From a checkpoint of a small image captioner.
Training: adamw at rate 0.0016, 15500 steps, batches of 256.
Data: trained on photos with spoken descriptions (Open Images, Localized Narratives), 203450 training examples, 19.5 epochs.
Rows from block 2 of the text decoder, named by matrix and row number. Rows with one number belong to one attention dimension. Each number is 128 + 24 x the weight over its row's rms, rounded and kept within 0 to 255. All counts start at 0. After the name is the row's rms in percent of the matrix's.
# v: attention query, key and value (stacked) (decoder.blocks.2.attn.qkv.weight, 768x256, the v third), inputs 0-42
# proj: attention output (decoder.blocks.2.attn.proj.weight, 256x256, transposed), outputs 0-42
v.80 101 [ 97 146 110 120 119 145 145 150  96 114 126 159 139 133 146 144 152 152 139  74 140 147 139 110 128 134 105 102 101  99  71 117 167 108 119 126 120 128 156 123 149 103  94]
proj.80 098 [108 113 111  93 138 168 165 111  98 115 111 129 150 131 153 128 124 134 101 133 105 119  85 142 145 144 102 149 134 165 152 150 118 136 187 180 140 112  92 121 111 117 117]
v.81 112 [122 147 127 155 146 123 118 117 143 133 138  87 136  80 162 121 111 147 107 164 177 120 139 126 137 122 117 150 128 116 172 157 107 118  90 127  66 129 139 138 107 159 140]
proj.81 110 [150 169  92 150 127 136  83  91 164 124  91 113 137 139 133  99 157 131 156  77 136 141 130  98 129 129 138 145 117 153 109 112 136 119 157 118  60 107 138 109 150 120 115]
v.82 103 [154 112 151 117 115 134  88  84 125 124 147 102 119 151 140 127 163 144 146 130 130 157 135 139 105 142 132 113 134 153 105 103 123 102 119 124 124 120 123 153 112 103  93]
proj.82 105 [152 115 139 124 101 133 143  98  92 129 132 113 122 154 136 122 137  94 159 164 111 115 119 135 124 130 145 136 152 102 135 176 125 107 190 111 130  97 119 111 148 138 120]
v.83 094 [ 94 136  88 127 173 103 125  85 126 158 127 142 119 102  94 131  58 148 140 123 144 135 153 120 140 104 126 104 116 156  99  81 164 127 152 142 152 144 158 113 141 139 118]
proj.83 093 [117 136 130 108  96 127 128 137 124 158 108 140 136 133  93  69 126 154 128 119 157 147 153 118 130 131 133 153 154 110 165 147 117 123 138 171 142  61  74 127 113  86 102]
v.84 108 [133 133 132 139 105  73 130 126  90  83 112 198 138 159 127  99 131  99 104 109 115  90 120  85 128 142 152 103  89 150 161  95 156 133 133  82 129 149 124 145 120 139 102]
proj.84 106 [118 101 160 122 115 107 123 139 105 140 129  94 150 102 140 128 151 116 160 121 168 183  95 154 141  97 133 143 126 137 135 110 102 106 115 148 154 113 141 135  97  98 137]
v.85 101 [127 165 163 117 135 196 116 149 126 107 150 111 162 146 119 129  95  91 105 106 163 123 142  90 152 124 134 135 136 147 142 145 109 169 105 124 138 146 127 103 159 125 100]
proj.85 102 [178 136 143  85 124 148 111 143 151 133  95 139 121 116  97 136 171 118 160 161 120 150  71 133 105  95 141 148 125 127  97  92 148 156 118 122 139 153 150 134 159 149 130]
v.86 109 [117 119 125  79  95 142 119 171 140 114 137 125 128 133 118 104 107 132 153 132 147 152 165 124 151 111 123 168 149 185  96 142 187 137 124 132 118 126 123 135 135 153 163]
proj.86 107 [117 125 177 145 105 108 140 141 111 161 126 130 118 131 102 175 104  77 131 119 197 128 140 132 176 128 112 141 137 138 131 119 151 120 130 110 112  83  96 149 138 164 114]
v.87 099 [132 114 104 102 116 178 140 127 136 157 128 153 120 116 145 114 152 104 134  78  64 124 157 130 139  81 141 127 128  98 133 139 122  78  99 114 153 130 101 137 135 104 125]
proj.87 099 [146 114 153 102 135  78 143 153 108 153 124 156  86 159 133 172 132 138 131 136 167  86 102 147 131 120 154  84 146 105 142 123  90 137 122 132 142 108  86 143 106 112 122]
v.88 103 [189 121 122 155 113 145 168 104 118 118 112 145 130 140 172 133 113 149 122  85 133 173 186 153 101 124 134 169 131 126  87 130 132 144 165 126 144 131 152 161 156 119 122]
proj.88 104 [119 117 148 109 118 137 139 147 136  98 142 123 129 112 122 125  75 146 133 143  99 163 117 101 145 125 107 110 137  97 166 119 163 151 142 104 108  97 101 133 110 123 125]
v.89 105 [148 115 129 142 136 112 137 115 187 102 127 142 106 136  97 116 127  95 143 122 140 170 126 110 160  66 142 133 123 143 172 146 136 105 122 110 139 109 178 113 136 150 130]
proj.89 106 [115 127 143 141 127 111 111  97 139 135 140 126 138 167 108 145 148 153  91  98 100  89 180 121 157 105 106  99 137 132 130  98 112 131 117 147 112  97 130 104  56 111 134]
v.90 104 [138 121 158 135 143 144  83 144 161 157 129 107 133 129 137 129 110 125  99 129 155 126 106 124 121 170 136 155 105 133 113 169 101 129 194 144 147 164 105 177 146 127 128]
proj.90 102 [107 101 111 133 154 130 137 145 117 116 103 158  95 141 102 129 172 153 131  96 131 110 131 117 152  99 132 129 122 149 116 132 124 122 142 112  71 169 125 138 118 147 164]
v.91 104 [116 127 108  86  73 135 145 110 121 144 138  70  97 152 126 136 148 125 150 103 106 155 104 129 106 109 136 175 126 173 143 136 109 130 147 139 105 169 112 140 149  73 171]
proj.91 104 [151 130  85 124 131 122 157 146 130 112 155 188 115 157 125 155  81 155 164 120  93  77 168 128 160 171 121 119 151  86 124 143 104 152 135 168 133 134  86 137 149 159 113]
v.92 102 [104 120 153 137 112 140 152 122  92 149 148  89 104 147 152  98 130 153 150 138 128 118 136 102 134 130 124 105  78 142 137 138 137 130 143 143 122 142 112 127 134 157 116]
proj.92 104 [ 92 177 147 123 139 135 153  97 175 140 140 164 119  94 131 143 107 132 116 122  84  76 122 169 115 151 183 136 121 136 131 189  84 114 108 139 160 149 156 143 130  86 111]
v.93 104 [ 38 132 105 107 130  81 118 178 121 164 141 125 135  85 124 104 136 124 120 112 119 114 125 132 115 107 133 156 111 122 118 150 147 123 123 114 151  95 138 179 157 137 126]
proj.93 102 [143 173  92 116 110 122  97 140 126 108 161  83 165 137 119 162 120 147 151 146 155 124  89 136 120 136 118 132 151 138 153 125 140 186 103 118 150 149 113 107 125  47 129]
v.94 097 [103 146 139 134 138 168 131 105 120 117 134 140 132  95 161 102 116 152 156 155 141 140 107 124  98 141 166 172 108  90 149 136 131  98 131 160  94 195 160 139 136 131 136]
proj.94 098 [124 138 160 147 116 144  66 152 127 134 115 144 123 162 123 103  96 167 125  86 130 177 124 123 136 149  89 106 135 125 137 140 124 127 178 125  94 130 131 124 112 124 121]
v.95 107 [ 82 137 130 114 172 151  94 139  93 161 160 129 130 133 175 134 110 162 103 124 119 106 159 122 133 150 158 116  95 122 139 144 151 113 148 111 155 155 144 143 119 162 157]
proj.95 105 [108 102 109  96 155 152  52 120 122 136 115 127 149 166 132 122 128 161 128 143 137 138 111 157 147 103 149 149 146  80 135 124 135 148 132 153 164 126 123 136 104 119 117]
v.96 091 [105  94 112 120 117 139 133  82 138 124 154  82 129 101 158 162 106 134 100 134  99 102 158 166 178 108 126 118  93 143 121  88 125 148  70  76 171 164 137 151  96 100  98]
proj.96 092 [102 135 174 139 149 112 122  66 151 103 126 140 143 127 142 132 147 128 140 133 127 157 119 154 146 134 103 147 160 143  97 131 113 154 162 102 106  98 114 127 121 119 157]
v.97 098 [120 140 146  79 152 147 126 155 124 128 156 106 151  90 104  99 113 134 112  98 162 136 130 116 151 130 136  97 131 139 120  75 108 112  66 122 128 137 107  88 124 164 139]
proj.97 096 [112 171 105 121 143 104 115 121 132  88 104 153 146 109 104 168 132 137 135 120 128  94 152 192 109 143 168 163 146 141 140 139 108  85 144 150 147 132 116 116 128 163  96]
v.98 092 [ 78 139 116 143 118 153 108 108 141 150 133 149 145 100 143 119 131 138 117 121 132 101 148 146 155 145 129 141 130 103 151 159 121 140 140 127 192 152 127 144 120 177  89]
proj.98 091 [140 125 137 126 127 145 206 130 113 137 175  95  90 140 137 119 103 132 102 160 120 153 142 120 143 137 127  93  83 136 156  91 130 146 103  96 163 123 119 133 165 115 128]
v.99 096 [171 140 133 116 121  99  93 113 106 129 116  89 129 138 143 111 123 154 133 105 116 112 135 123  94  77 112 118 189 148 129 124 141 133 108 154 137 106 156 161 100 123  80]
proj.99 097 [116 118 161 108 143 130 132 127 165 148 138 120 114  94  84 154 133 134 121 121 139  95 142 130  96 159 105 146 131 117  87 112 119 163 114 165 134 147 122 168 162 157 116]
v.100 100 [144 109 141  91 101 117 113 129 123  85 112 121 124  91 130 133 114 107 117 127 160 150 178 156 139 155 134 144 148  95  99  97 155 108 125 130 139 147 122 112 112 163 140]
proj.100 095 [132 141  96 137 139 159 158 115  99 175 140  88  86 128 135  93 152 115 116 141 147 144 124 118 138 144 117 135 119 140 115 104 155 118 154 151 123  86 139 142 120  84 160]
v.101 096 [116 136 107  99 154 114 107 124 109 101 119 159 133 119 174 165  86 132 130 154 130  86 109 119 171 156  91 152  98 124 116 140 151 174 133 143 131 101 121 150 122 148 109]
proj.101 092 [121  75 158  82 116 140 168 126 129 130 117 132 114 151 116 111 155  90 148 104 150 112  93 143  84  71 136 138 142 166 105  83 142 144 104 136 133 128 108 114 124 158 135]
v.102 094 [107 131  93  93 100 136  99 163  79 146 131  94  96 146 135 100 181 120 147 142 130 156 133 123 149 141 139  98 111 122 116 186 108 106 132 140 131  83 158 143 136 124 124]
proj.102 095 [136 162 196 164 111  98 149 158 153 124 130 128 138  95  75 105 115 105 119 139 135 131 113 117 140 113 165 124 104 181 102 146 111 119  97 135 130 152 106 109 197 175 141]
v.103 096 [118 125 122 128 148 118 134 140 135 120 109 140 132  82 118 125 111 157 128 130 109  88 179 104  74 127 129 123 160 101 115 164 131  69 163  85  94 145 172  84 117 165 110]
proj.103 098 [126 157 120 149 107 168 128 116 105 100 150 147 101 190 132  65 124  92 140 109  79 173 162 112 196 158 138 118 166 117 135 119  99 163 119 151 103  88 148 134 107 119 129]
v.104 097 [ 98 113 104 177 107 131 177 132 112 115 138 169  96 159 101 113 150 117 107 138 105 156 152 134 136 138  97 113 173 168 111 179  78  95 133 129 130 129 117 157 122 165 104]
proj.104 098 [128 121 103 141 108 120  95 101  99 109  95  91 114 132 105 192 107 121 132 144 149 108 149 108 135 109 138 124 127 113 123  88 107 126 129 134 112 160 148 172 151  91 116]
v.105 097 [157 127 115 167 130 215 139 124 140 145 143 110 111 179 112 121 137 117 145 115  94  95 124 109 106 107 124 153 105 133 137 142 137 111 120 138 139 126 149 152 145 150 179]
proj.105 098 [128 159 144  76 166 154 146  50 112 126 108 123 169 117 106 126 144  91 139 200 156 145 149 123 123 136 114 132 106  90 149  94 105 117 126 111 146 131 115 126 142 162  86]
v.106 095 [180 122 155 132 158 176 118  86 126 107 145 109  62  96 127  90 133 134 165 151 120  88 128 105 156  92 155  97 161 180 158 137 143 152 115 143 153 136  67 115 168 122  98]
proj.106 099 [129 118 135 116  87 132 144 147  86 126 136 133 177  99 124 158 131 141 116 117 143 164 129 103 121 160 125 108 133 147 153 123 104 108 139 102 107 168 119 147 125 113 110]
v.107 095 [147 128 103 123 119 138 149 113 120 144 172 149  97 145 150 129 180  91 140 134 114 108 171  92 121  95 134 140 115 125  98  66 158 162 148 122 128 109 177 187 117 110 107]
proj.107 093 [183 113 130  59  93 135 123 133 137 158 121 120 138 136 114 145  86 137 128  83 136 138 107 144 124 144 174 135 139 140 134 137 119 111 140 147 179 127  92  91 107 106 172]
v.108 091 [141 139 138 128 118 145 103 113 126 142 147 146 124 106 173 139 134 136 133 101 121 105 116  95 105 104 105 166 101 123 116 143 143 141 107 176 112  90 153 168 143 152 175]
proj.108 094 [107 139 128  99 151 128 146  96 140 137 130 118 107 120  77  98 100 138 147 160 159 114 111 193 121  95 143 146 148 106 124 113 131 118 121 121 125 126 127 125 124 161 107]
v.109 094 [109 121 196 136 122 150 140 132 123 105 140 138 130  97 123 119 158  90 111  85 125 136 140 116 144 105 133 108 120 138 155  86 154 130 120 118 175  99 163 106 128 128 142]
proj.109 092 [133 130 159 159 109 118 142  81 137 101 136 130 123 109 120 138 149 126 124 121 127 136 100 125 156 140 137 155 110 111 131 117 114 109 129 104 146 138 105 127 122 131 132]
v.110 093 [131 135 118 150 134 151 132 147 125 137 115 170 107 145 148 111 144 144 118 104 121 141 105 154 123 169 138 191 115 104 119 124 140 119 151 139 121 118 110  86 106 137 123]
proj.110 094 [124  91 131 168 113 125 115 152 147  99 131 125 135 114 121 126 158 184 176 103 164 140 136 114 132 147 128 134 108 115 149 128 108 106 110 102 121 124 147 113 125 111 116]
v.111 097 [127 124 176 163 106 138 146 120 144 159 113 101 129 128  86 120 128 106 165 136  87 109 163 132 134 132 143 128  91 116  95 119 173 159 127 141  76 106 127 126 139  94 102]
proj.111 095 [146 184  97 101 117 139 126 111 167  91 111 131  47 152 118 132  76 153 106 108 120  89 149 150 135 125 149 145 135 152 100 172 136 151 151 132 137 144 127 120 143 120 132]
v.112 093 [151 133 130 122 128 120 112 152 128 133 160 136 121  83  98 123 138 111 111  71  97 126 118 130 133 176 117 143  73  84 155 167 153  94 106 127 130 161 143 144 152 165 114]
proj.112 093 [ 87 128  70 112 147 152 119  78 116 174 151 144 115 111 138 134 141 137 154 153 112 148 136 197 131  83 128 156 127  88 126  90 103 166 120  98 144 135 157 113  70 103 173]
v.113 093 [113  98 104  80 152 136 139 138 121 104 141 120 132 112 102 118 104 158 155 106 114 126  97 122 147 127 100 147 137 121 128 118 131 137 147 175 130 139 115 119 132 100 119]
proj.113 094 [109 100 128 161 145 123 117 118 148 166 176  98 130 133 139 167 111 143 123 171 110 103 137 137 127 113 128 102 168 156 130 127 133 160 138 189 112 142 114  84 120 150 114]
v.114 097 [118 140  58 107 125 120 110  92 136 154  98 174 142  91 138 137 117 163 186 145 104 135 170 143 172 109 107 145  78 117  66 170 130 142 158  95 146 128 106  98 119  99 114]
proj.114 096 [137 127 116 147 146 117 163 168 167 105 188 125 107 119 114 133 144 135 138 155 143 121 117 100 141 135 157 127 123 133 157 113 142 117 120 156 156 140 185 110 102  96 139]
v.115 095 [167 110 126 172  89 116 154 109 137  99 114  91 188  98 149 131 103 160 140 143 123 151 132 138  82 125 127 177 125 158  89 119 146 107 116 142 130 104 158 149 162 129 128]
proj.115 095 [147 124 167 136 134 139 108 175 165 142 119 141 109 134 154  99 139 134  93 181 155 139 133 112 139 131 120 169 130 119 144 149  95 135 109 122 110 146 112 149 119 163 142]
v.116 100 [139 141 126 127 144 165 112 131 143 100 123 138 137 133 143 100 168 101  80 101 134  97 128 161 106 109 115  87 119 173 158 167 149 138 133 159 153 165 115 147 106 113 158]
proj.116 103 [107 109 160 114 134 136 140  98 108 131 103 105 171 138 127 106 120 160 144 121  86 129 124 176 142 135 129 127 108 121 132  92 141 179  79 130 144 161 181 144 131 111 128]
v.117 096 [ 97 109 157 112 133 142 150 170 109 127 130 127 164 119 108 145  88 129 155 153 141 113 103 107 132 121 155 180 105 100 150 143 140 112  85 135 117 127 120 136 143  95 133]
proj.117 099 [121 128 110 158 110 140 118  86 109 162 128 125 131 158 153 145 117 121  71 152 111 101  99 139 129 124  49 130 146 125 134 124 170 151 142 148 117 115 114 107 111 116 162]
v.118 095 [145 143 122 156 119 114 158 178 119  96 125 157 153  72 138 103 145 105 115 144 118 183  72 115 117 139  85 129 132 112 116 150 131 133  92 107 163 120 108 114 146 140 105]
proj.118 095 [143 138 150 164 105 160 145 130 141 115 125 143 185 152 122 113  86 116 121 112 101 113 138 103 140 104 158 114 106 109 141 166 128 149 101 149 108 157 140 150 132 160 157]
v.119 097 [139 116 133 105 116 109 101 153  96 137 103 118 119 153 134 121 130 150 144 161 127 105 106 143 128 154 138 142 131 124 138 126  89 138  99  80 146  73 102  94 154 142 132]
proj.119 102 [130 100 110 127 170 135 104  95 168 143 139  90  95 138 131 142  84 116 155 130 120 142 100 104 111 127  98 127 122 115 108 159 157 129 103 158  81 120 116  86 126 135 129]
v.120 094 [195 116 128 144 138 137 162 112 100 114 143 134 107 120 160 163 174 153  91 142 113 139 125 110 146 171 137 135 139 154 111 137 103  89 109 106 120 131 106  59  88 145  91]
proj.120 094 [ 88 147 135 142 152 145 140 164 139 106 143 142  97 106  89 135 104 128 115 145 150 137 105 139 158 154 140 133 104 138 164 131 102 129 124 152 137 171 184 116 113  98 145]
v.121 097 [ 88  86 127 122 112 112 140 118 129 123 154 145 152 145 158 185 107 103 103  97 107 168 130 149 109 107 130 140 159 163 148 143 166 157 107 157 124 120 117 123 110 124 119]
proj.121 096 [113 147 107 120 145 162 133 127 119 135 120 123 143 164 123  74 168 125  99  84 141 109 153 107 140 139 116 112 152 143  86 158 120 151 117 129 143 165 122 121 127  88 123]
v.122 102 [186 126 127 170  82 130 135 137 126 149  99 124 172 153 105 123  99 135 154 147 151 112  94 149 171 164 125 121 100 143 102 148 180 142  87 170 107 107 109 139  90 113 126]
proj.122 103 [124 137 127 124 114 142 127  99 108 162 127 163  73 121 110  98  96 137  46 135 153 111  70 166 131  99 120 140 137 118 147 139 139 141 118 131 164 118 193 106 110 183  98]
v.123 100 [101 151 122 145 141 157 119 149 128 143 129 120 147 135 151 118  73 115 151 103 169 149 130 114 127 178 143 123 166 163 113  98 139 150 170 108 135  82 153 150 139 146 146]
proj.123 097 [129 119 178 137 165 122 133 129 109 106  90 113 108 141 191 179 148 132 129 102 153 110 111 149 205 150 127 103  96 103 155 121 137 129 126 136 168 103 124  78  95 107 170]
v.124 099 [152 145 117 125 133 127 125 110 118 107 156 145 152 149 128 126 116 139 109 163  87 119 134 121 136  82 152  94 128 128  96 151  95 135 114 153 113 129 152 110 135 137 113]
proj.124 097 [ 54  83 136  97 155 119 159 184 136 118 119 117  75 171  98 102 141 105 122 134 114 150 141 170 117 149 141 128 108 146 122 101 122 129 133  85 125 131 129 119 143 128 107]
v.125 103 [129  88 175 120 105 157 125 125 122  99 114 111  61 142 129 109 120 140 133 137 160 121 115 117 135 115  64 160 144 161 146 114 150 160 105 109 112 141 132 103 159 150 133]
proj.125 099 [137 145 133 133 158 155 149 165 148 142 146  91 166 103 132 108 136 103 120 119 126 145 112 109 138 135 164 164 131 117  83 120 102 105 140 112 175  90 154 119 134  82 117]
v.126 104 [122 143 123 132 162  88 155  86 110 140 121 103 128 112 124 137  89 103 161 129 125 134 112 134 166 151 125 121  69 114 169 129 121 125  91 140 122 157 134 118 108 105 124]
proj.126 102 [ 82 138 136 133 129 117 155 162 131 130 139 115 133 151 162 135 159 137 134 132 152 142 161 111  82 136 115 156 144  98 118 130 162 138  84 135 122 112 135 131 139 119 120]
v.127 097 [102 139 167 109 143 122 136 126 103 147 136 151 131 108 125  76 109 130  84 152 137 147 155 110 144 130  98 128 140 139  98 151 105 133 126 123  82 103 149 124 160 117 101]
proj.127 098 [100 161 142 121 117 121 104 159 108 137 117 124 122 170 105 150 101 122 110  87 147 114 114 163 156 129 171 115 101 113  89  96 133 104 155 123 162 161 138  78 148 110 145]
v.128 103 [112 148 119 137 138 116 108 160 134  97 123  86 139 144 121  87 130 139 107 161 113 137 152  88 127 107 141 153 104 123 106 146 163 138 172 151 108 157 147 166 116 128 142]
proj.128 100 [140 114 132 143 121 139  69 129 149 104 116 133 149 123 158 110  92 151 113 153 167 140 141 156 101 142 177 109 128  94 146 139  98 102 147 152 104 143 152  89 159 119 155]
v.129 102 [143 141 150 161 140 121  87 123 144 104 135 155 135 138 129 156 122  84 136 142 142  85 128 147 181  85 109 149  75  85 105  83  98 144 104 134 128 109 124  91 127 161 132]
proj.129 101 [135 152  71 101 133 107 145 166 108 120  92  99 144  86 127 116 117 123 168 170 115 122 146  77 115 147 144 136 137 147 114 149 154 104 135 138 141 137  99 107 145 157 160]
v.130 101 [163 106 137 111 146 173 158  89  93  62 145 133 158 112 134 128 151 138 133 138 105 157 133 153 113 137 126  99 110 131 130  91 118 104 132 102 144 108 125 105 144 137 134]
proj.130 101 [143 180 138 148 114 124 121 127 133 161 135 155 112 144  89  86  92 107 136 149 157 139 146 134 136  90 138 109 140 140 131 104 117 136 145 140 133 126 103 157 151  98 155]
v.131 103 [115 140  97 151 151 150  95 103 160 155 136 120 117 124 155 129  74 137 110 165 158 125 114 123 129 135 116 132 102 184 138 129 120 107 157  87 149 131 115 112  84 117 154]
proj.131 102 [141 154  74  83 117  96 137 120 126 203 118  78  95 159 151 114 122 174 152 135 112 118 129 183 120 149 124 115 145 120 128 103 113 135 111 102 119 109 127 154 172  89 130]
v.132 100 [110 122  97  86  79  81 127 139  97 105 166 131  67 131 118 145 137  87 136 114 135 126 132 132 109 114 136 141  90 119 153 141 146 120 165 144 134 138 130  99 155  97 107]
proj.132 100 [112 154 132 152 144 133 128 114 165  93  97 131 146 102 160 121 137 162 120 149  87  99 120 127 152 124 125 132 140 177 136 160 163  91 130 128 141 118 115 113 123 186  95]
v.133 099 [134 128 161 173 162  75 150 146 120 102 101 131 170 118  98 161 112 120 141 102 100 151 119 138 172 165 127 133 138 137 146 155 121 111 128 146 165 150 127 149 116 142 141]
proj.133 099 [ 65 125 117 100 143 114 125 137 108 127 152 116  95 133 114  92 120 150  64 187 149 111 113 103  97 161 134 141 148 127 143 120 153 118  97 120  90 128  85 132 100 165 134]
v.134 099 [ 72  77 107 111 128 125 144 151 132 138 109 127 120 124  96 107 150 112 135 116 209 124 164 125 177 115 129 145 148 143 148 141 140 130 113 102 124 142 141 124 145 176 163]
proj.134 100 [131  99 156 145 174  85 139 110 119 137 125 102 116  96 158 177 135 117 134 134 116 119 148 114 110 126  91 120 100 152 150 177 130 170 145  91 170 113  97 139 150 122 100]
v.135 100 [121 153  92  93 132 181 129 138 148  63 107 121  87 141 146 156 144 135 146 127 118 122 128 140 121 127 146 107 105 119 175 117 133 143 183  99 129 150 123 103 132 113 165]
proj.135 102 [145 131 124 152 161 128 104 142 154 115 112 123 151 114 147 108 128 118 125 129 120 150 110 168 146 186 105 166 124 104  92 110 136 175  84 120 137 134 109 140 128 121  82]
v.136 099 [135 116 116 135  95 130 142 122 118 162 142 130 136 126 166 131 129 119 124 152  94 121 135 124 147 142 150 123  98 121 117 103 122 162 139 132 137 149 118 100 143 142 148]
proj.136 099 [105 146 126 163 166 118 111 139 163 121 161 122 125 133 123  99 110 123  91 120 184 167  98 150 157  96 126 116 120 127 102 127 127 108 125 116 149 171 146 123 172  96 112]
v.137 102 [131 137  93 173 121 115  99  97 124 156 131 136 137 173 130 117 111 134  80 168 138 115 101 148 154 135 149 138 127 159 117 145  99 142 138 104 107 132 165  90 103 153 141]
proj.137 102 [108 128  90 104 168  93 161 175 141 144 117 121 114  84 102 139 120 138 121  78 123 143 146 137 134 118 121 121 139 145 112 128 158 120 115 136 148 192 169 178 162  93 135]
v.138 101 [165 132 134 113 120 112 119 116 165 147  97 181 127 131 106 137 155 125 116 132 143 132 117 160 133 170 128 134  86 130 107 128 126 118 137  94 119  94 173 150 176 119 197]
proj.138 102 [121 172 128 142 173 107 153 153  91  88 152 153 138 116 124 117 100 120 133 120 122 144 152 141 150 139 201 125 136 119 159 124  98 106 142 137 194 138 144 108  64 143 120]
v.139 098 [118 102 160 114 125  68 179 101 141 145 117 164 141  97 141 141  99 151 138 150 170 151 114 143 140 120 110 162 113  85 147 125 138 116 145 129 127 128 128  99  72 163 133]
proj.139 098 [132 109 106 143  86 118 117 160 138 159 128  98 136 141 147 109 111 153 145 138  92  90 133 125 115 127  98 147 109 153 124 152 121 101 151 111 111 121 140 120 148 134 105]
v.140 101 [156 135  87 134  86 124 130 145 165 148 132 123  95 129 132 101 145 176 105 136 127 131 103 123 160 129 132 131 138 142 155 141 119  93 129  87 180 116 129 121 171 152 144]
proj.140 098 [128  95 142 127  93  96 149  96 151 119 140 146 133 112  92 119 136 122 106 144 122 151 113 163  98 169 147 111 157 148 143  65 129 111 109 128 106 130 116 148 153 114 181]
v.141 101 [128 118  83  95 151 147 135 149 117  96 123 119 123 133 182 123  93 100 124 109 108 169 121 103 114 126 104  91 130 165 158 128  80 143 146 118 158 148 143 177 117 120 104]
proj.141 099 [ 74 125 121 143 150 135 189 109 128 103  98 123 124 199 106 114  96 106  99 124 111  97 153  94 128 106  93 100 114 137 121 136 126 153 109 138 144 130 115 150 124  90 118]
v.142 098 [ 97 110 136 128 145  87 131 159 152 129 154 126 126 137  95 121 134 160  74 122 143 149  87 178  81 116 115  92 143 135 150  86 136 132 145 146 147 133 147 146 133 130  83]
proj.142 099 [137 108 174 117 146 132 132 121 106 129 108 123 154 101 152 149 130 104 156 104 141 112 141 116 155 123 128 143 155 108 114 164 132  91 134 147 122 115 148  85 116 130  91]
v.143 095 [162 162 108 161 109 168 127 147 121 148 136 111  93 167 183 142 113 154 102 130  68 103  95 108 107 129 118 120 151  96 135 101 101 158 143 137 140  49 107 127 144 136 153]
proj.143 093 [161 110 127 122 106 133 138 143 110 120 113 123 135  86 158 120 151  97 155  99 154 130 139 133 133  84 131 137 120 152 118 111 113 121 133 133 141 183  80 132  87 106 131]
v.144 098 [142 137 140 111  93 133 122 142 119 115 134 109 115 107 103 124  63  92  95 104  85 139 134 129 155 162 128 135  93 186 123 142 161 118 104  99 152 158 164 132 120 147  84]
proj.144 100 [115 115 109 176  98 133 161 116 138 155 170 136 111 131 112 137 121 129 112 141 102 106 113 139 145 137 144 116  90 105 180 108  97 113 115 176 129  85 101 121 139 121 155]
v.145 104 [105 109 107 120 144 132 145 117 142 126 107 137  92 141 150 190 128 117 141 149 125 104 154 138 112 191 156  93 123 107 123 150 123 113 129 106 122 146  85 166 195  89  89]
proj.145 101 [113 157 148 132 108 127 124 143 161 147 149 115 128 150 107  75 147 100 118 114 131 151 127 124 154 154 118 149 170 102  93 149 131 130 151 148 131 132 169 138 122 122 112]
v.146 095 [136 112 115 133 154  90 136 124 150  54 172  98 105 122 127 139 134  91 131  97 139 148 115  92 135 159 129 123 188 135 116 152 149 139 124 155 103 162 129  84 155 133 114]
proj.146 096 [190 109 154 153 128 173 102 118  84 153  92 124 105  56 184 114 187 152 135 108  98 125 143 119  92 149 118 114  80 122 134 125 147 120 169 114 109 130 130 119 116 165  89]
v.147 099 [146 142 130 150 169 181 138 131 118 116 133 137 122 162 106 149 137 101 132 126 145 101 142  98 155 145 159 128 158 112  80 150 103 110 143  99 122 123  98 141 115 137 163]
proj.147 095 [167 141 111 117 145 111 113 175  95 138 128 161 125  98 178  94 169 154 125 130  91 205 148 150 153 157 140 130 139 107 145  71 132 114 135 159 116 124 129 157 113 116 117]
v.148 095 [131  96 109  92 102 173  89 147 187 171 123 149 131 130 127 139 106 107 151 132 123 153 165 159 112 109 135 177 138 154 155 121 104 165 137 124 187 136 109 125 123 129 105]
proj.148 097 [101 139 142 125 160 100 101 127 127 156 114 107 106 123 117 118 159 107 114 123 126 135 130  92 151 154 125 154 111 107 102 115 132 116 158  93 135 155 125  86  95 118 106]
v.149 102 [143 120 126 140 144 137 141 119 125 104 136 167 116 117 144 144 119 130 120 141 103 115 125 125 151  95 158 105 123 144 165  84 192 176 179 101 140 163 149  84 139 149 153]
proj.149 099 [158  96 115 140 142 123 159 100 145 147 119 109 148 133 177 160 136 128 106 119  91 144 116 153  98 132 136 110 118 172 111  73 125 123  80 156 104 118 147 126 136 109 162]
v.150 099 [124 121 139 142 141 119 130 136  91 130 122  88 146 127 111 118 114 146 139 112 127 109  95 138 137 133 142  96 105 124 170  99 103 150 105 133 133 138 115 144 140 150 130]
proj.150 097 [132 120 148 155  79 128 137 104 119 128 122 164 115 108 145  87 181 114 115 108 129 172 104 151 129 128 144 139 173  87 139 117 163 164 138 152 111 122  94  90 144 115 127]
v.151 095 [113  93 125 133  99 131 166 126 169 153  88 136 119 127 145 119 135 123 138 116  96 176 121 134 116 121 140 171 123 105 131 146 140 121 132 157 135 144 116  99 142 135 153]
proj.151 097 [ 97 165 149 178  81 136 117 133 128 120 156 143 127 165  86 133 147 155 119 139 125 121  66 134 145  96 126 126 133 130 150 117 130 111 129 106 165 132 119 148 101 116 102]
v.152 102 [ 69 119 102 158 133  97 106 148 144 106 126  69 102 100  98 137 132 121 106 124 131 146 119 121 113 127 157 150  92  75 129 113  79 146 170 136 132 137 115 152 132 148 117]
proj.152 102 [161 133 138 142 145 123 105 120 101 176 120 110 142 182 141 103 139 168 130 115 143 142  99 131 139 146 141 168 146 137 149 164 114 106 109  97 164 104 121 147 130 102 105]
v.153 099 [157 133 117 135 102 174 158 119 154 107 127  89  87 111 127 116  75  92 110 129 136 144 152  79  87  95 114 142 163 134 166 161 118 125 128 122 131 110 129 114 107 114 112]
proj.153 099 [159 157 134 113 153 152 106 131 126 140 119 104 134 137 106 163 169 140 114  69 122 166 132 117 126 134 149 133 126 105  66  78 133  68 143 142 104 139 101 151 123 164 117]
v.154 098 [137 127 144 102 124 154 114 147 115 139 142 134 139  93 125 126 128 128 110  96 120 136 121 111 135 178  99 104 120 154 158 142 132 154 121 135  96 114 140 119 124 114 126]
proj.154 098 [131 144 107 158 147 145 130 170 160 107 124  93 112 132 183 161 131  91 110 103 108 146 161 113 124 128 189 138 102  89 127  99 121 104 136  96 169 139 106 117 164 161 162]